From a checkpoint of a small image classifier: 32-pixel images, arch gmlp.
Rows from block 3 of a small image classifier, named by matrix and row number. Rows with one number belong to one neuron. Each number is 200 + 30 x the weight over its row's rms, rounded and kept within 0 to 999. All counts start at 0. After the name is the row's rms in percent of the matrix's.
After each neuron's rows are labels from the 100 images, of 14848, where the neuron reaches its largest size: "responds to" is what is common among them; "place" is the part of the image that holds the peak. Only what is clearly more common there than usual is listed. The data: retinal OCT scans (Kermany 2017). In brackets: how many of the 100.
# u: gMLP up (value half) (model.blocks.3.mixer.u.weight, 576x384), inputs 330-383
# v: gMLP up (gate half) (model.blocks.3.mixer.v.weight, 576x384), inputs 330-383
# out: gMLP down (model.blocks.3.mixer.out.weight, 384x576, transposed), outputs 330-383

u.331,058,171,209,160,162,176,227,213,233,151,146,208,172,228,128,137,211,226,160,92,141,209,195,201,230,153,213,230,226,182,214,265,212,214,190,222,186,189,190,213,210,197,220,154,174,233,204,171,255,233,215,208,192,170,205
v.331,051,205,205,247,155,166,252,208,104,244,173,273,211,205,231,237,207,228,144,171,169,167,221,214,196,175,197,256,230,194,177,184,193,203,248,243,183,143,174,171,152,191,192,206,166,212,192,203,185,243,215,218,190,188,138
out.331,058,203,192,202,193,206,223,220,210,183,213,197,156,165,196,165,194,181,194,119,247,252,197,269,171,230,194,218,227,236,178,251,166,211,183,188,168,212,209,172,196,200,227,187,156,174,246,242,164,214,216,214,207,214,152
responds to: finding: diabetic macular edema (40)
place: middle right (29)

u.478,058,240,182,218,180,213,184,226,142,209,158,190,208,201,184,171,204,206,229,208,203,204,148,214,186,175,193,209,202,222,168,186,175,177,179,171,185,219,184,175,178,185,197,267,225,214,193,132,171,205,209,173,206,191,204
v.478,052,237,155,172,156,199,144,199,177,251,198,149,206,141,246,190,160,187,187,167,161,200,185,212,194,213,232,213,183,179,240,178,212,217,171,160,197,208,146,160,190,195,180,168,152,230,209,193,199,202,204,231,167,237,169
out.478,060,207,150,212,226,196,183,164,228,196,199,196,250,217,208,189,216,162,231,228,188,228,201,203,236,239,241,249,220,197,211,174,137,234,238,222,252,211,214,180,255,166,255,188,206,234,183,219,200,195,204,174,168,224,183
responds to: finding: normal (83)
place: bottom centre (26)

u.486,037,161,209,244,229,216,254,229,148,163,257,188,168,194,148,155,235,259,194,213,191,194,222,194,211,220,184,204,165,192,227,186,218,213,231,222,200,242,172,229,196,190,162,185,236,242,197,194,177,215,258,147,202,175,184
v.486,038,240,220,165,178,205,188,210,158,190,224,150,218,210,177,235,118,192,200,216,167,238,144,219,190,212,151,214,171,187,163,187,193,241,141,182,176,199,192,184,229,203,196,126,224,273,207,230,191,196,215,158,115,213,196
out.486,037,219,179,260,187,216,276,236,200,157,187,162,203,152,222,192,165,220,189,204,239,221,178,214,123,190,158,170,237,213,168,131,218,253,109,227,226,217,239,240,240,211,195,119,138,221,201,203,212,181,249,181,185,168,194
responds to: finding: diabetic macular edema (82)
place: middle left (38)

u.155,129,169,270,199,198,202,213,183,240,271,168,224,211,244,214,224,262,236,200,186,238,200,229,171,198,214,219,223,106,190,169,139,194,187,173,202,167,290,243,201,230,213,190,148,196,189,210,200,245,185,187,166,170,169,224
v.155,125,238,290,190,209,203,198,228,200,200,189,238,192,202,162,166,244,168,163,153,190,196,185,222,224,219,222,159,248,212,198,177,193,200,236,227,179,233,194,231,186,220,226,220,192,179,197,202,228,175,204,232,167,260,202
out.155,136,194,209,159,277,191,222,250,228,216,194,240,199,199,127,198,139,176,222,246,193,181,214,224,174,189,173,136,218,312,204,232,170,183,193,217,268,231,257,166,199,193,243,188,231,235,185,238,207,193,259,230,241,243,217
responds to: finding: normal (96)
place: bottom centre (66)

u.80,130,165,161,215,230,234,210,212,229,228,214,179,229,154,186,203,220,196,154,218,191,171,188,148,195,190,225,221,219,241,189,215,204,183,220,208,177,218,190,187,278,255,233,250,166,182,177,160,159,217,245,206,175,176,212
v.80,131,205,218,176,219,159,152,233,263,176,167,192,223,189,206,173,196,275,222,194,164,188,194,190,211,226,188,182,211,231,227,188,198,121,222,191,178,205,221,183,231,200,112,193,151,214,210,204,168,251,194,274,157,194,208
out.80,129,165,217,215,205,197,180,233,211,215,222,210,204,188,224,193,236,165,180,205,194,205,204,220,213,186,229,220,208,207,181,182,260,235,191,134,167,186,167,180,143,190,185,180,182,184,197,173,193,185,220,190,193,144,250
responds to: finding: choroidal neovascularization (100)
place: bottom centre (48)

u.296,135,206,194,157,182,148,222,191,220,204,217,172,202,191,240,198,202,189,230,197,212,171,182,154,237,164,221,207,205,203,190,208,176,157,220,173,152,235,175,238,206,156,232,186,208,160,211,217,155,159,190,224,123,193,210
v.296,128,200,168,224,238,131,145,249,240,189,174,147,209,223,214,167,212,194,227,205,223,246,145,177,209,180,191,159,216,188,183,175,201,167,174,182,217,188,206,185,191,181,174,232,129,172,180,186,171,156,224,248,194,218,178
out.296,127,189,213,227,235,190,192,254,241,266,177,247,193,180,232,204,207,165,184,192,142,207,181,206,222,245,229,207,188,152,212,213,188,223,148,175,168,181,231,221,217,169,157,180,186,217,158,179,146,214,235,175,200,236,211
responds to: finding: choroidal neovascularization (98)
place: bottom centre (50)

u.85,047,205,202,214,171,161,215,206,192,220,233,208,153,206,215,209,174,178,170,156,237,198,234,183,169,213,226,185,217,257,230,242,200,221,216,199,206,220,171,179,166,207,255,212,213,222,240,172,163,119,234,212,199,203,217
v.85,042,242,180,239,176,195,229,165,142,208,231,236,191,148,200,209,221,196,164,214,156,187,237,173,178,216,206,275,203,244,168,202,175,200,171,218,221,204,198,208,197,222,172,253,207,207,191,220,175,218,206,187,159,214,123
out.85,045,201,196,147,216,229,122,227,110,223,206,218,218,156,200,202,242,243,170,194,221,156,156,238,246,193,202,250,161,154,203,241,222,187,178,268,196,148,200,224,225,215,179,158,216,232,212,238,233,194,233,199,217,222,165
responds to: finding: choroidal neovascularization (59)
place: middle right (26)

u.260,108,207,141,174,126,177,191,150,190,206,184,217,225,207,240,204,287,252,261,240,232,228,144,168,218,162,223,262,170,194,192,224,226,189,253,228,198,201,183,247,236,200,203,236,236,186,184,261,205,207,205,182,209,210,181
v.260,113,227,219,178,228,207,222,192,185,210,194,214,197,227,181,192,235,197,185,184,216,226,178,274,241,235,235,181,185,213,266,232,273,159,239,195,167,174,198,207,181,224,129,182,235,233,195,188,198,220,220,239,218,193,189
out.260,115,141,269,234,149,201,202,231,198,202,219,204,201,236,215,237,194,130,235,162,189,204,186,214,185,175,154,179,258,173,178,174,234,207,208,210,187,220,187,140,233,132,208,149,186,189,241,179,210,174,188,173,256,228,187
responds to: finding: normal (93)
place: bottom left (33)

u.54,120,193,193,194,203,192,209,269,159,226,218,192,178,193,205,199,188,196,205,268,197,232,227,223,194,199,240,221,197,215,199,198,149,202,204,197,209,288,251,163,214,186,148,173,230,192,186,218,236,207,203,190,260,173,216
v.54,130,192,183,195,228,133,152,199,245,243,175,190,209,200,186,209,194,210,156,226,187,195,181,181,223,260,245,190,225,194,158,208,205,164,143,161,226,259,189,158,188,210,214,221,137,180,206,210,183,213,204,189,243,142,199
out.54,124,230,235,151,233,203,194,212,184,169,193,159,206,161,229,150,150,198,285,170,189,184,213,249,171,155,207,242,195,220,219,201,229,215,203,140,181,189,142,226,253,207,238,219,222,203,215,234,182,191,164,192,164,183,172
responds to: finding: choroidal neovascularization (80)
place: bottom centre (35)

u.2,121,194,192,191,265,224,223,173,221,205,175,189,174,171,202,245,208,205,236,241,205,227,175,219,225,159,197,185,261,273,200,179,233,166,204,211,215,164,251,208,182,206,173,232,157,189,230,175,159,208,177,212,240,204,225
v.2,124,187,221,200,167,236,205,199,245,187,267,162,196,199,196,224,205,226,209,233,192,199,205,188,199,208,203,214,189,257,193,220,230,201,181,143,231,225,234,147,185,176,187,229,148,200,136,264,187,206,238,187,205,171,241
out.2,121,180,189,203,160,202,223,236,195,226,188,221,215,208,184,192,168,255,178,184,150,183,171,172,192,190,190,181,164,195,211,159,206,216,174,181,158,176,230,272,272,203,187,165,188,219,193,235,250,171,209,192,202,191,208
responds to: finding: choroidal neovascularization (59)
place: centre (62)

u.52,022,208,194,179,140,157,219,191,199,197,204,153,200,262,199,174,192,204,229,129,221,199,209,184,199,166,176,227,209,189,228,218,212,176,139,234,237,182,168,248,195,185,182,208,163,191,211,151,223,215,232,222,224,234,192
v.52,029,162,240,202,180,179,200,162,86,217,225,246,174,185,210,191,225,244,189,173,227,198,262,180,105,252,205,225,221,193,200,147,180,195,208,225,249,182,199,182,242,210,222,197,195,225,211,210,169,180,221,187,191,203,180
out.52,021,184,229,162,172,248,229,169,174,184,206,146,163,159,135,180,152,180,195,152,220,189,122,262,167,212,260,220,237,163,213,263,208,238,195,240,229,187,227,191,228,173,178,239,146,180,213,219,202,206,205,208,167,207,175
responds to: finding: diabetic macular edema (81)
place: bottom left (45); bottom right (32)

u.120,121,190,214,237,199,192,196,255,190,253,168,228,243,186,203,176,303,218,151,188,196,189,209,203,169,187,212,232,187,192,187,170,163,167,205,204,258,249,181,184,209,211,168,245,187,158,189,212,165,191,184,226,191,240,218
v.120,119,171,191,250,167,249,179,191,158,164,155,162,255,165,231,192,235,148,196,222,227,196,237,182,223,176,161,211,231,251,174,242,211,250,196,189,250,296,193,161,131,140,133,258,250,215,147,179,181,200,241,159,189,202,206
out.120,127,184,208,205,169,194,239,161,171,209,188,152,220,193,202,184,236,215,139,207,196,213,162,201,196,224,198,245,175,203,195,187,196,162,179,189,264,146,182,190,189,199,171,217,233,165,185,184,172,209,223,227,206,226,186
responds to: finding: diabetic macular edema (50)
place: bottom centre (74)

u.526,080,186,156,204,168,180,200,196,164,158,172,184,197,164,180,198,189,223,213,234,218,238,151,234,238,289,232,159,168,190,200,188,148,199,209,178,208,194,244,191,195,172,182,229,212,187,216,221,196,239,179,215,216,176,241
v.526,070,218,214,194,173,225,220,229,140,125,179,214,192,167,181,215,191,219,200,206,140,181,232,240,181,196,229,190,218,237,182,215,233,227,192,225,170,210,198,219,186,225,149,204,219,128,198,188,193,182,220,200,147,174,205
out.526,086,215,202,201,196,174,173,183,171,223,190,228,178,180,204,201,171,157,213,264,201,205,251,170,268,226,180,196,216,223,203,169,220,141,192,183,206,208,200,198,189,202,157,209,203,253,190,203,200,215,174,129,196,221,178
responds to: finding: normal (78)
place: bottom centre (44)

u.374,042,213,189,193,158,166,220,211,191,165,181,242,216,197,171,190,190,177,201,168,178,195,160,215,192,162,196,207,214,175,198,193,222,219,222,145,164,239,217,214,155,201,198,208,198,204,164,193,234,210,251,245,176,209,205
v.374,038,197,233,192,150,166,226,224,165,217,208,205,214,210,154,247,201,192,171,228,205,228,208,250,222,198,201,187,195,205,217,195,196,207,204,199,220,206,136,241,161,242,200,197,221,182,193,278,129,206,244,198,147,220,156
out.374,041,185,202,188,226,206,214,236,165,172,217,211,217,184,159,211,222,225,228,206,207,197,171,221,170,170,185,229,177,241,197,233,217,142,165,207,195,143,208,170,207,170,179,176,194,220,178,253,270,229,194,160,196,130,176
responds to: finding: diabetic macular edema (91)
place: middle right (39)

u.91,131,213,179,214,203,200,206,201,237,167,207,181,173,158,223,195,180,225,192,114,204,238,190,190,269,219,160,227,209,228,191,159,211,161,212,244,183,189,175,222,199,169,222,141,157,166,165,156,214,145,189,199,194,218,218
v.91,143,206,238,222,192,159,197,181,205,184,227,199,271,237,218,184,172,172,254,184,194,193,198,151,260,256,115,171,212,204,218,211,172,182,225,260,176,134,159,210,178,203,161,190,173,229,156,191,215,144,180,247,224,176,208
out.91,131,195,242,212,242,223,222,232,199,171,169,175,174,132,202,224,218,182,125,191,168,158,170,223,243,187,249,246,172,213,146,259,234,233,190,226,205,164,220,208,228,188,221,172,191,204,171,222,221,179,223,194,219,197,240
responds to: finding: choroidal neovascularization (88)
place: bottom centre (31)

u.61,031,170,187,170,256,226,231,227,207,202,224,211,196,186,205,229,203,166,250,230,199,191,247,158,198,186,217,222,170,173,210,199,213,200,257,155,203,180,183,213,200,218,228,136,199,206,174,196,197,273,178,177,158,178,201
v.61,033,194,270,175,190,161,249,243,126,230,248,181,193,229,174,197,200,201,247,212,151,213,177,219,182,204,208,232,200,193,180,145,206,171,252,219,230,189,211,212,194,205,171,209,205,223,184,195,178,138,245,195,223,225,226
out.61,032,222,216,196,182,212,237,234,163,232,184,231,167,175,221,219,183,224,229,235,220,180,231,196,199,232,186,237,243,174,164,200,214,182,211,204,155,219,210,220,245,196,215,190,194,212,176,212,179,209,223,127,180,218,191
responds to: finding: diabetic macular edema (81)
place: middle left (31); middle right (28)