Weights of a small image classifier.
Data: trained on retinal OCT scans (Kermany 2017), 49215 training examples.
Rows from block 2 of a small image classifier, named by matrix and row number. Rows with one number belong to one neuron. Each number is 500 + 25 x the weight over its row's rms, rounded and kept within 0 to 999. All counts start at 0. Numbers have three digits each.
After each neuron's rows are labels from the 100 images, of 14848, where the neuron reaches its largest size: "top examples" is what is common among them; "colour at peak" is the nearest of a few named colours to the mean colour under the peak. Only what is clearly more common there than usual is listed. The data: retinal OCT scans (Kermany 2017).
# u: gMLP up (value half) (model.blocks.2.mixer.u.weight, 576x384), inputs 0-127
# v: gMLP up (gate half) (model.blocks.2.mixer.v.weight, 576x384), inputs 0-127
# out: gMLP down (model.blocks.2.mixer.out.weight, 384x576, transposed), outputs 0-127

u.102:481482506535495478510502499544484485495515498483494460512540487507485517497480460466503524497488515484501503518510495516527512487447484461498505517491490498474496475498484457456482522462505493520478513456504539547478535460453522481507517496480509522497481508549478457484515487520489451484472468554521537540496498469488489495478484475517499466496470513499533502463476475554524520500487
v.102:478482470481518467467509514513509466502493498527499549507508487502512502530529478515552506507499480512521522493506495454503506488515477498506522460474496490476468525495501520500518514504546451515547469522482501455487477490549476481494524548470497481490450503533526527494476477496546504467529491479444465522485491458472456539524473512536464561545491480490498531451474479515473507481520
out.102:529511544470481492510523497484541485495499484496525466493494506426491485491519550585497511495491506513539482484527526453512495506521518486544478520491498523513490466483495509503516482557498532476511516490531462486544493533559512500454476492489513473524509473518529502504475509505448483507493539470507503496495509499513475570478500515504476537485488489523492476535509528498495510483501
top examples: finding: choroidal neovascularization
colour at peak: grey

u.218:523565525489510492516503457468514498574506467502470469518482544501499513490543537492518495491540538476503471473490486530513483489482514524508520532517451517520501490474509475506473502521528474482469483508515516508487486557488491501465525496430531492481505505490511493494500451503447520468489503519501502513499504521486495490541486499505458521473539491504482497506513512477511455475503
v.218:496464511511493466485531512542480460515525482513496496478487498524488476520477475493491505485501489504510541504513513485485501480491474493517480468496471501470493496489499533492501478476502475486511482496490484441501500515540530535545473432504462496513489534497484519509499442485492491517493543510527535515538471490519476537546524447492498438505519565510519557500526515458538527508509
out.218:519506492454563488514466504501490500503499495526483455523575536483498475525509527510508493474467511498470485498517505496494524521435513549507498467465502507504503505457483471483486502476520536481509499518516497498532534493500510505476472512525533467493479486533481492496461491460513504487531493507472546526507502479494501484485494508484483539435503495476493544519472472525512495481478
top examples: finding: choroidal neovascularization
colour at peak: grey

u.156:511443502527471501474447495525473482510495472514479506489529510450508515499535531496535458509495526494498530507474518458479502475483482508510500468498502515468502495465534455482470513526471472512515522506468487495496457513541528495537480512480449523533474475497519482504500502509499483497519502479528478488494557549503529552507501508472456534519507538524463500491498458484486530506502
v.156:460494524507480541520493490509531503468469506522510573503523531531473478478517512508495519483502498507515487518489492556495544514452514483461507514461507546496492511499512512513534532533493510473506497494461525468507523516438525503495544478548506487514457461533515464507486506473503483492486500546526442532489497515491524490465503486555452479522502481470543489499497507466503522519508
out.156:479510490525490525490489525476482524505503513539460504497493487491493490492449526507487504488477493532525519482519459513512493488484474469479483505542508532489471540505520526480498491489467530466496481509488516515471555545512473538485490476523528486520484523459489515489539563489555464481436450530498470471523516518520492492500476470518495485552493472539474490498486492516507485528475
top examples: finding: normal
colour at peak: grey

u.548:492498475532520474497459501495501493493454528519497503475488514431491492477525493518502541464521504462495476488459481511493494536488502521531472517445475479502500496479458524510498491504499514455524498487541518541503497498506496497510471502479506517569541461462538487468464472481486481494474473499488531496427547512507526478482489543465513471504487471455480463499466507496497491445476
v.548:511473497491510467473555473521523524461529553456482490520499516562462496495508524432526507518480500565532518513469517478466494470514518489542442513460506502516488499517511492519507466539521491514474498492475519541505550492506478472478505461525540483491529496471467500540475517530506468496509467514535482523521554523499503497464501499481524457508431526496446476533490493462491526539508
out.548:530523463451507525502501477475526476515466552495503510466512524493515529528538502526498503500537525482501523496493482485495473469506464499513491560514505417494460515486497535456459502491513524534523564495535494542505546524506492471525536535502510468461523500519521526486501472507460463530504504515497523462538511459511505464512485488487473511533506518455464510524501517504542517487525
top examples: finding: choroidal neovascularization; finding: drusen
colour at peak: grey

u.575:465457489530463479498521491483524477515499452513477535539503494548531493507507471494483486519517482484493475511555449542517465508500463521482502494500480498478535520494474485466498532525545506497519491470507537553517543507529499510472484532536501505470475419514505487485481497503470502553500488510469484477449514490503480537469522529478437473477463487515500472553497507530461523494536
v.575:486499464513521472490478503550496492536474531503514486460527509483514519552519478507534496490485505494512516519511472498483490479537484499503519426455456516484458503509487528509532456484495466523546517476512451516475470500489536492474486537487513500522485516535498489499449491517512500489475511468503486522452504462514472507530495502503496521506470538485498519455472495487499498477517
out.575:504499506491512477481484532457510448532478509474551517524429497503523551453514530550515513458500505494521517506514552484493501493484497427554488441495482527515459475493494502497525480485469513496523519504481494472498556476484531512474486502502490506518490475568513490462470503531510478509486489454494524546450514485508464510513476524503506491533475516523454514512530501501525513525538
top examples: finding: choroidal neovascularization
colour at peak: grey

u.453:497478485506520488483499509537505547465515477500495503472485495502513525510493502494487517460498467488498513515510499477534513414472485483516464500508475484519556409483478485498469471527499501499502512524513530512493494471497501500438527502498516459516509501447492507520514484502495515530543476460479464517473501491479519478500504492487475511496527517486504574464511528472490533467460
v.453:499460495510528512470448526537509489544484520504492517493504501521504536531543497518539528525454532482521470460553508458485467518508506526542505419487487509466466548492472529482513470491530485527515511547479473467481487508527521484528499511484518501491478533508519520522472514528534510514492496482467488545451455460499476521544541486510475536523460502462509524493464497492493497500523
out.453:464488496528484491497457516517465519488507485515530507500488455501518504540531534492502496525491482542514462489493495469506513506511493481484532480508476490491501533509470515520504533493515435478580536519493466487538506487507488455475486490508483514525516513526476515498477488511458531501513478491532487488513500494511469520537523489497463517493462511531505510525508546523499506466501
top examples: finding: choroidal neovascularization
colour at peak: grey; white

u.273:557466533506517550502522497511482504464489491454469473545488494538540487475461525485502479485513492479493477523512469508499519507478520478527495505461497488474491485529482518534464506487514525504462476480509478520489538544455481503495469460529497477458506526497501518554496486516499514484511525432491518483525452487517557493512476516521520530492474459536490511498500483494490469490491
v.273:503517469536522528488471486494490486451483485493517481508522498492498483474438520471516495488541519562482519552547518471514499493469485526480531485479477487547495492502466489488465526496532528497430443546467535527517502519462457475506496503502507497514516537493504525527503466543450545478460488506500542446529542486502537491554478487522543495474512524457507501540468514437514501488517
out.273:507496478497491541500513514519489521540522547466497501497529459553513495449512532471514514500493518543549474487480474481492447489471503512528494498535467472507523522524482502507490460520474480507469535469518539469441494486532549498481482524521470467542489538491519495513496494532485529456473486523480510500494503519472519508517482502481499519490522452501475511529502466495467500502484
top examples: finding: normal
colour at peak: grey

u.202:543510491482508486472498497463519473473541495484475523502534494518495504485507477499529488499503481492498482463495455497510512512521495543500520522520502483535470516484537500514466503464531506498483498441532508504481516513469517511468484481467466509511516503509490535473544493550479462464482455535465492510511515518505524500504526487473485445509493453510502505503491528512476511480511
v.202:494464491514530507491467535537497484484478564527490500519514470471503489494488459513521500481458514499536511514505503481507486515503527526549505453493506515495530516507488507486504473490531516529528511529453490459495448526510503519500494523518502561444482540503523519494479505556565517451502476470481529497487478510480484459515523496501508499530480529533494502484495465474503466493518
out.202:510494502481550471496499520472492475512522515512468540490525531516547516491490492461522507501524501509473518522494499503510545496494531503514491481493517529513499455508528503539450516481533503504506442490512516458549485536555465539524518485544500453501481485484461526487464472441508498556487484505507524470492520470505431498498503553488523536460492499517468518458497511505486513483482
top examples: finding: diabetic macular edema
colour at peak: grey

u.96:461547469495497475475450505432506519518494524560466511446515481515549509497476464518451534481478490434502508508496525478489509504488496533540522504485466501521459464461501544515492484507522502461497533499522478492509481513477506471500510449539527494508485500493505502494481521508515525527471470495477501525521531495506502535480505507495521490463498485427473505498532521512521502512495
v.96:506510474480488541471486523495503490479491501522521498501520496473514522496542522538508445468501519507519512518509473506505510494493504555506497531504529519508489528489486511474437486508480494477483522536483476514497486506517528477486470522500482548489502495557486483503486531518498505492535514481487495491480517496468516498540520473493464528497491554469485485479506514525532507506498
out.96:541483525515500481497494510530480489486502466483522499484518496489507492507536472470523487527515510500494494505490467474507482507504497515526488480534476510511521485481500544498469504515518511497515513471508493547512552512489483534477435436545489505485505506513483515522522507512497503429501473469481520480490494555498499511515502530472519538504490502449506474492483470496534510507505
top examples: finding: normal
colour at peak: grey

u.426:508500500482509540470508534476530492491466497498466535519504506484519503502487499513468487470516518477487489504536525483499508529523471491496512507494508465511482527464527503544506476496462466494474483468470439498516424492516507502561501527485500473511468506526442538518492533482504505550519491517506505507484516511516482507504485530517514469481496454489542525484512561531467511525476
v.426:502508531498483503479475489525494483479447471488465499515551522498472471515500496495516523486518518479503527494479501498499528484461485536527472504474530560537471532470516502490492503470510496524462499513526486455472477482506528503506433489522478500508530527508476457519573487493499557525492510503467501467528512486495475484475493498521535475488502484452523510504502527524497498514494
out.426:447520476491453486511503513476496499528494501497514476511469478515548495502506510513495503520473530507540503500477449545500488494469486491470455485506490498505511536484528469513472504503557473457534491493534509467477511476466464525486489508449498507488488532432440498470487508477514529471497491540479494536501463546499499532507515563481512458472534490502490495524484531488499496509459
top examples: finding: normal
colour at peak: grey

u.345:494470469494513464514490524470485470465494510476515486493495453510510517513502489526487463531506481510493506529533453517504531472519511506439529509500508518493497507520532498484521467496492502488507527531500519483476524443489500455520504498474536465504518486529534509503486485462495490496521538493485487477492506467518507501484522489500504493504525542451522494488485504512513557521521
v.345:516491492482502486525491490494485531436519542493548523564483460502478501532505497498479501496507528498515510455493517468503517499540516483520527489476522520485506504476519502476535464504518483490538493503491504508490479502500493525457503446513474461534497560516592510507506505543521533535456487456500495521503470469479463532458519467542524510492462563485526515499508550545508549486507
out.345:491499508461440472487497492521488499481510472504502535485527498511564457481488517480481506506465471500514485486506494475486475490516514500536557492496464511481500527470485441496506499522501505514535471436504499496504505551483516488484527510484502518508491511486526502497496477471449503434501504499483475541558471502500476463492531483522499491483477508501511478495497492556512496499511
top examples: finding: choroidal neovascularization
colour at peak: grey

u.429:505496455499504531545495494455492409529534513512466521506502500500485510501514465483528489491501467554508471531494490485516492478506506497529515501449511477501490515477511489476503476502541492490489476448474501477525491491437528472498522511490512517493470483501496515554516527498503500471534505474495544523485534498514484456521511502467491476488499504532488479490505538482430493488505
v.429:485507495501486502513472477480515510462523502539473483496508515486494504519520505492507489502466498510487484518481502512512521524507479500516490516478465434500517445488473507489502558494453500515458516560506526495446487522495487510474482486562432505535497495495518495502515499501515499521448504495507515484511508489478481512510466454534434519507516514516525507529465488482459456507514
out.429:518490509476480527496495478496462537469482508515488535498465487516520494483517451518518494506502471505503458530482529489502490505504519509487509527453516518496508532486489552531485472499487473545527530490439494525513486475474500498517438529510525522502479508519500496518476471492506466496473543460460527518504550516520494557457497500475479470526472476500503509472525497487425496511496
top examples: finding: normal
colour at peak: grey

u.17:538506506492516470506504494449496501519531531494519488510493514491533523468492538503477488499511500496497530499539490521513492451480525480488528519516494547499473531528507488513479483553500529506497528542532531494506465499479479466491483497500466511469476547501462513488518515471513484486549507533472505512518496553484522495509480498453504448526538445490511492483518554488498470548501
v.17:482513496496501502486473486517480530526503447513513540478499513512546507479513505503436460488495509492455536498505499473542532488492509495526481480460477515505491552514476467483492483478540487516507476462523463543494510551505496478530518468517463525476496519516490477521510507512467482508516488524471484505493472510477483516505511491535501478513510488460532513519505547492476533478483
out.17:463497537509490532479552484506528474551501479523497528501511505499510522502466510521483523489487530511517523498469480477478477490496531489483505517527496512480474498509530489488534430505472574512512507472477455488439520464496483489536500473484495478450533502448467495503486544492503452529557507511515507516510527544495487527493496509457550466507525453510513528471531533479491496448531
top examples: finding: normal
colour at peak: grey

u.122:513526488493532516486521478501490487525511446481458480516508490547505496508477491509504454524510503540501503528518542478482526500478446495459511484476527479487537519485507526504488512437526490479515477500490499496516471475460508498513518491504482491479467513479468518503504486484485482434507531497469511517504477504505498535511543479493504507498483458526526531468511518482470443503492
v.122:507454512536489467482492516518518530506524501522510484518510536466466541520450460489437494492475493465502508472521484536493545522477499480491488501527474507518482521486474505537496495490480529476474544475548543499494483492506529520511541489474498528486498494486493562521529478509519486556470546502496502510483503488489498525511489446465503518517502554491514487500480495497505483475496
out.122:478508503518456501496451491511460559490516492483501491502506518512552484416468502509505500517531495470512476505484492515512493491504464492513460549502481514515464569476501507509520526516519498527491484534481508513495482510470482501607494477498500475507512514479510534493495477512505507521514515474473517464462532471503518446520468513434499441465489490516527475508502541473495496536519
top examples: finding: normal
colour at peak: grey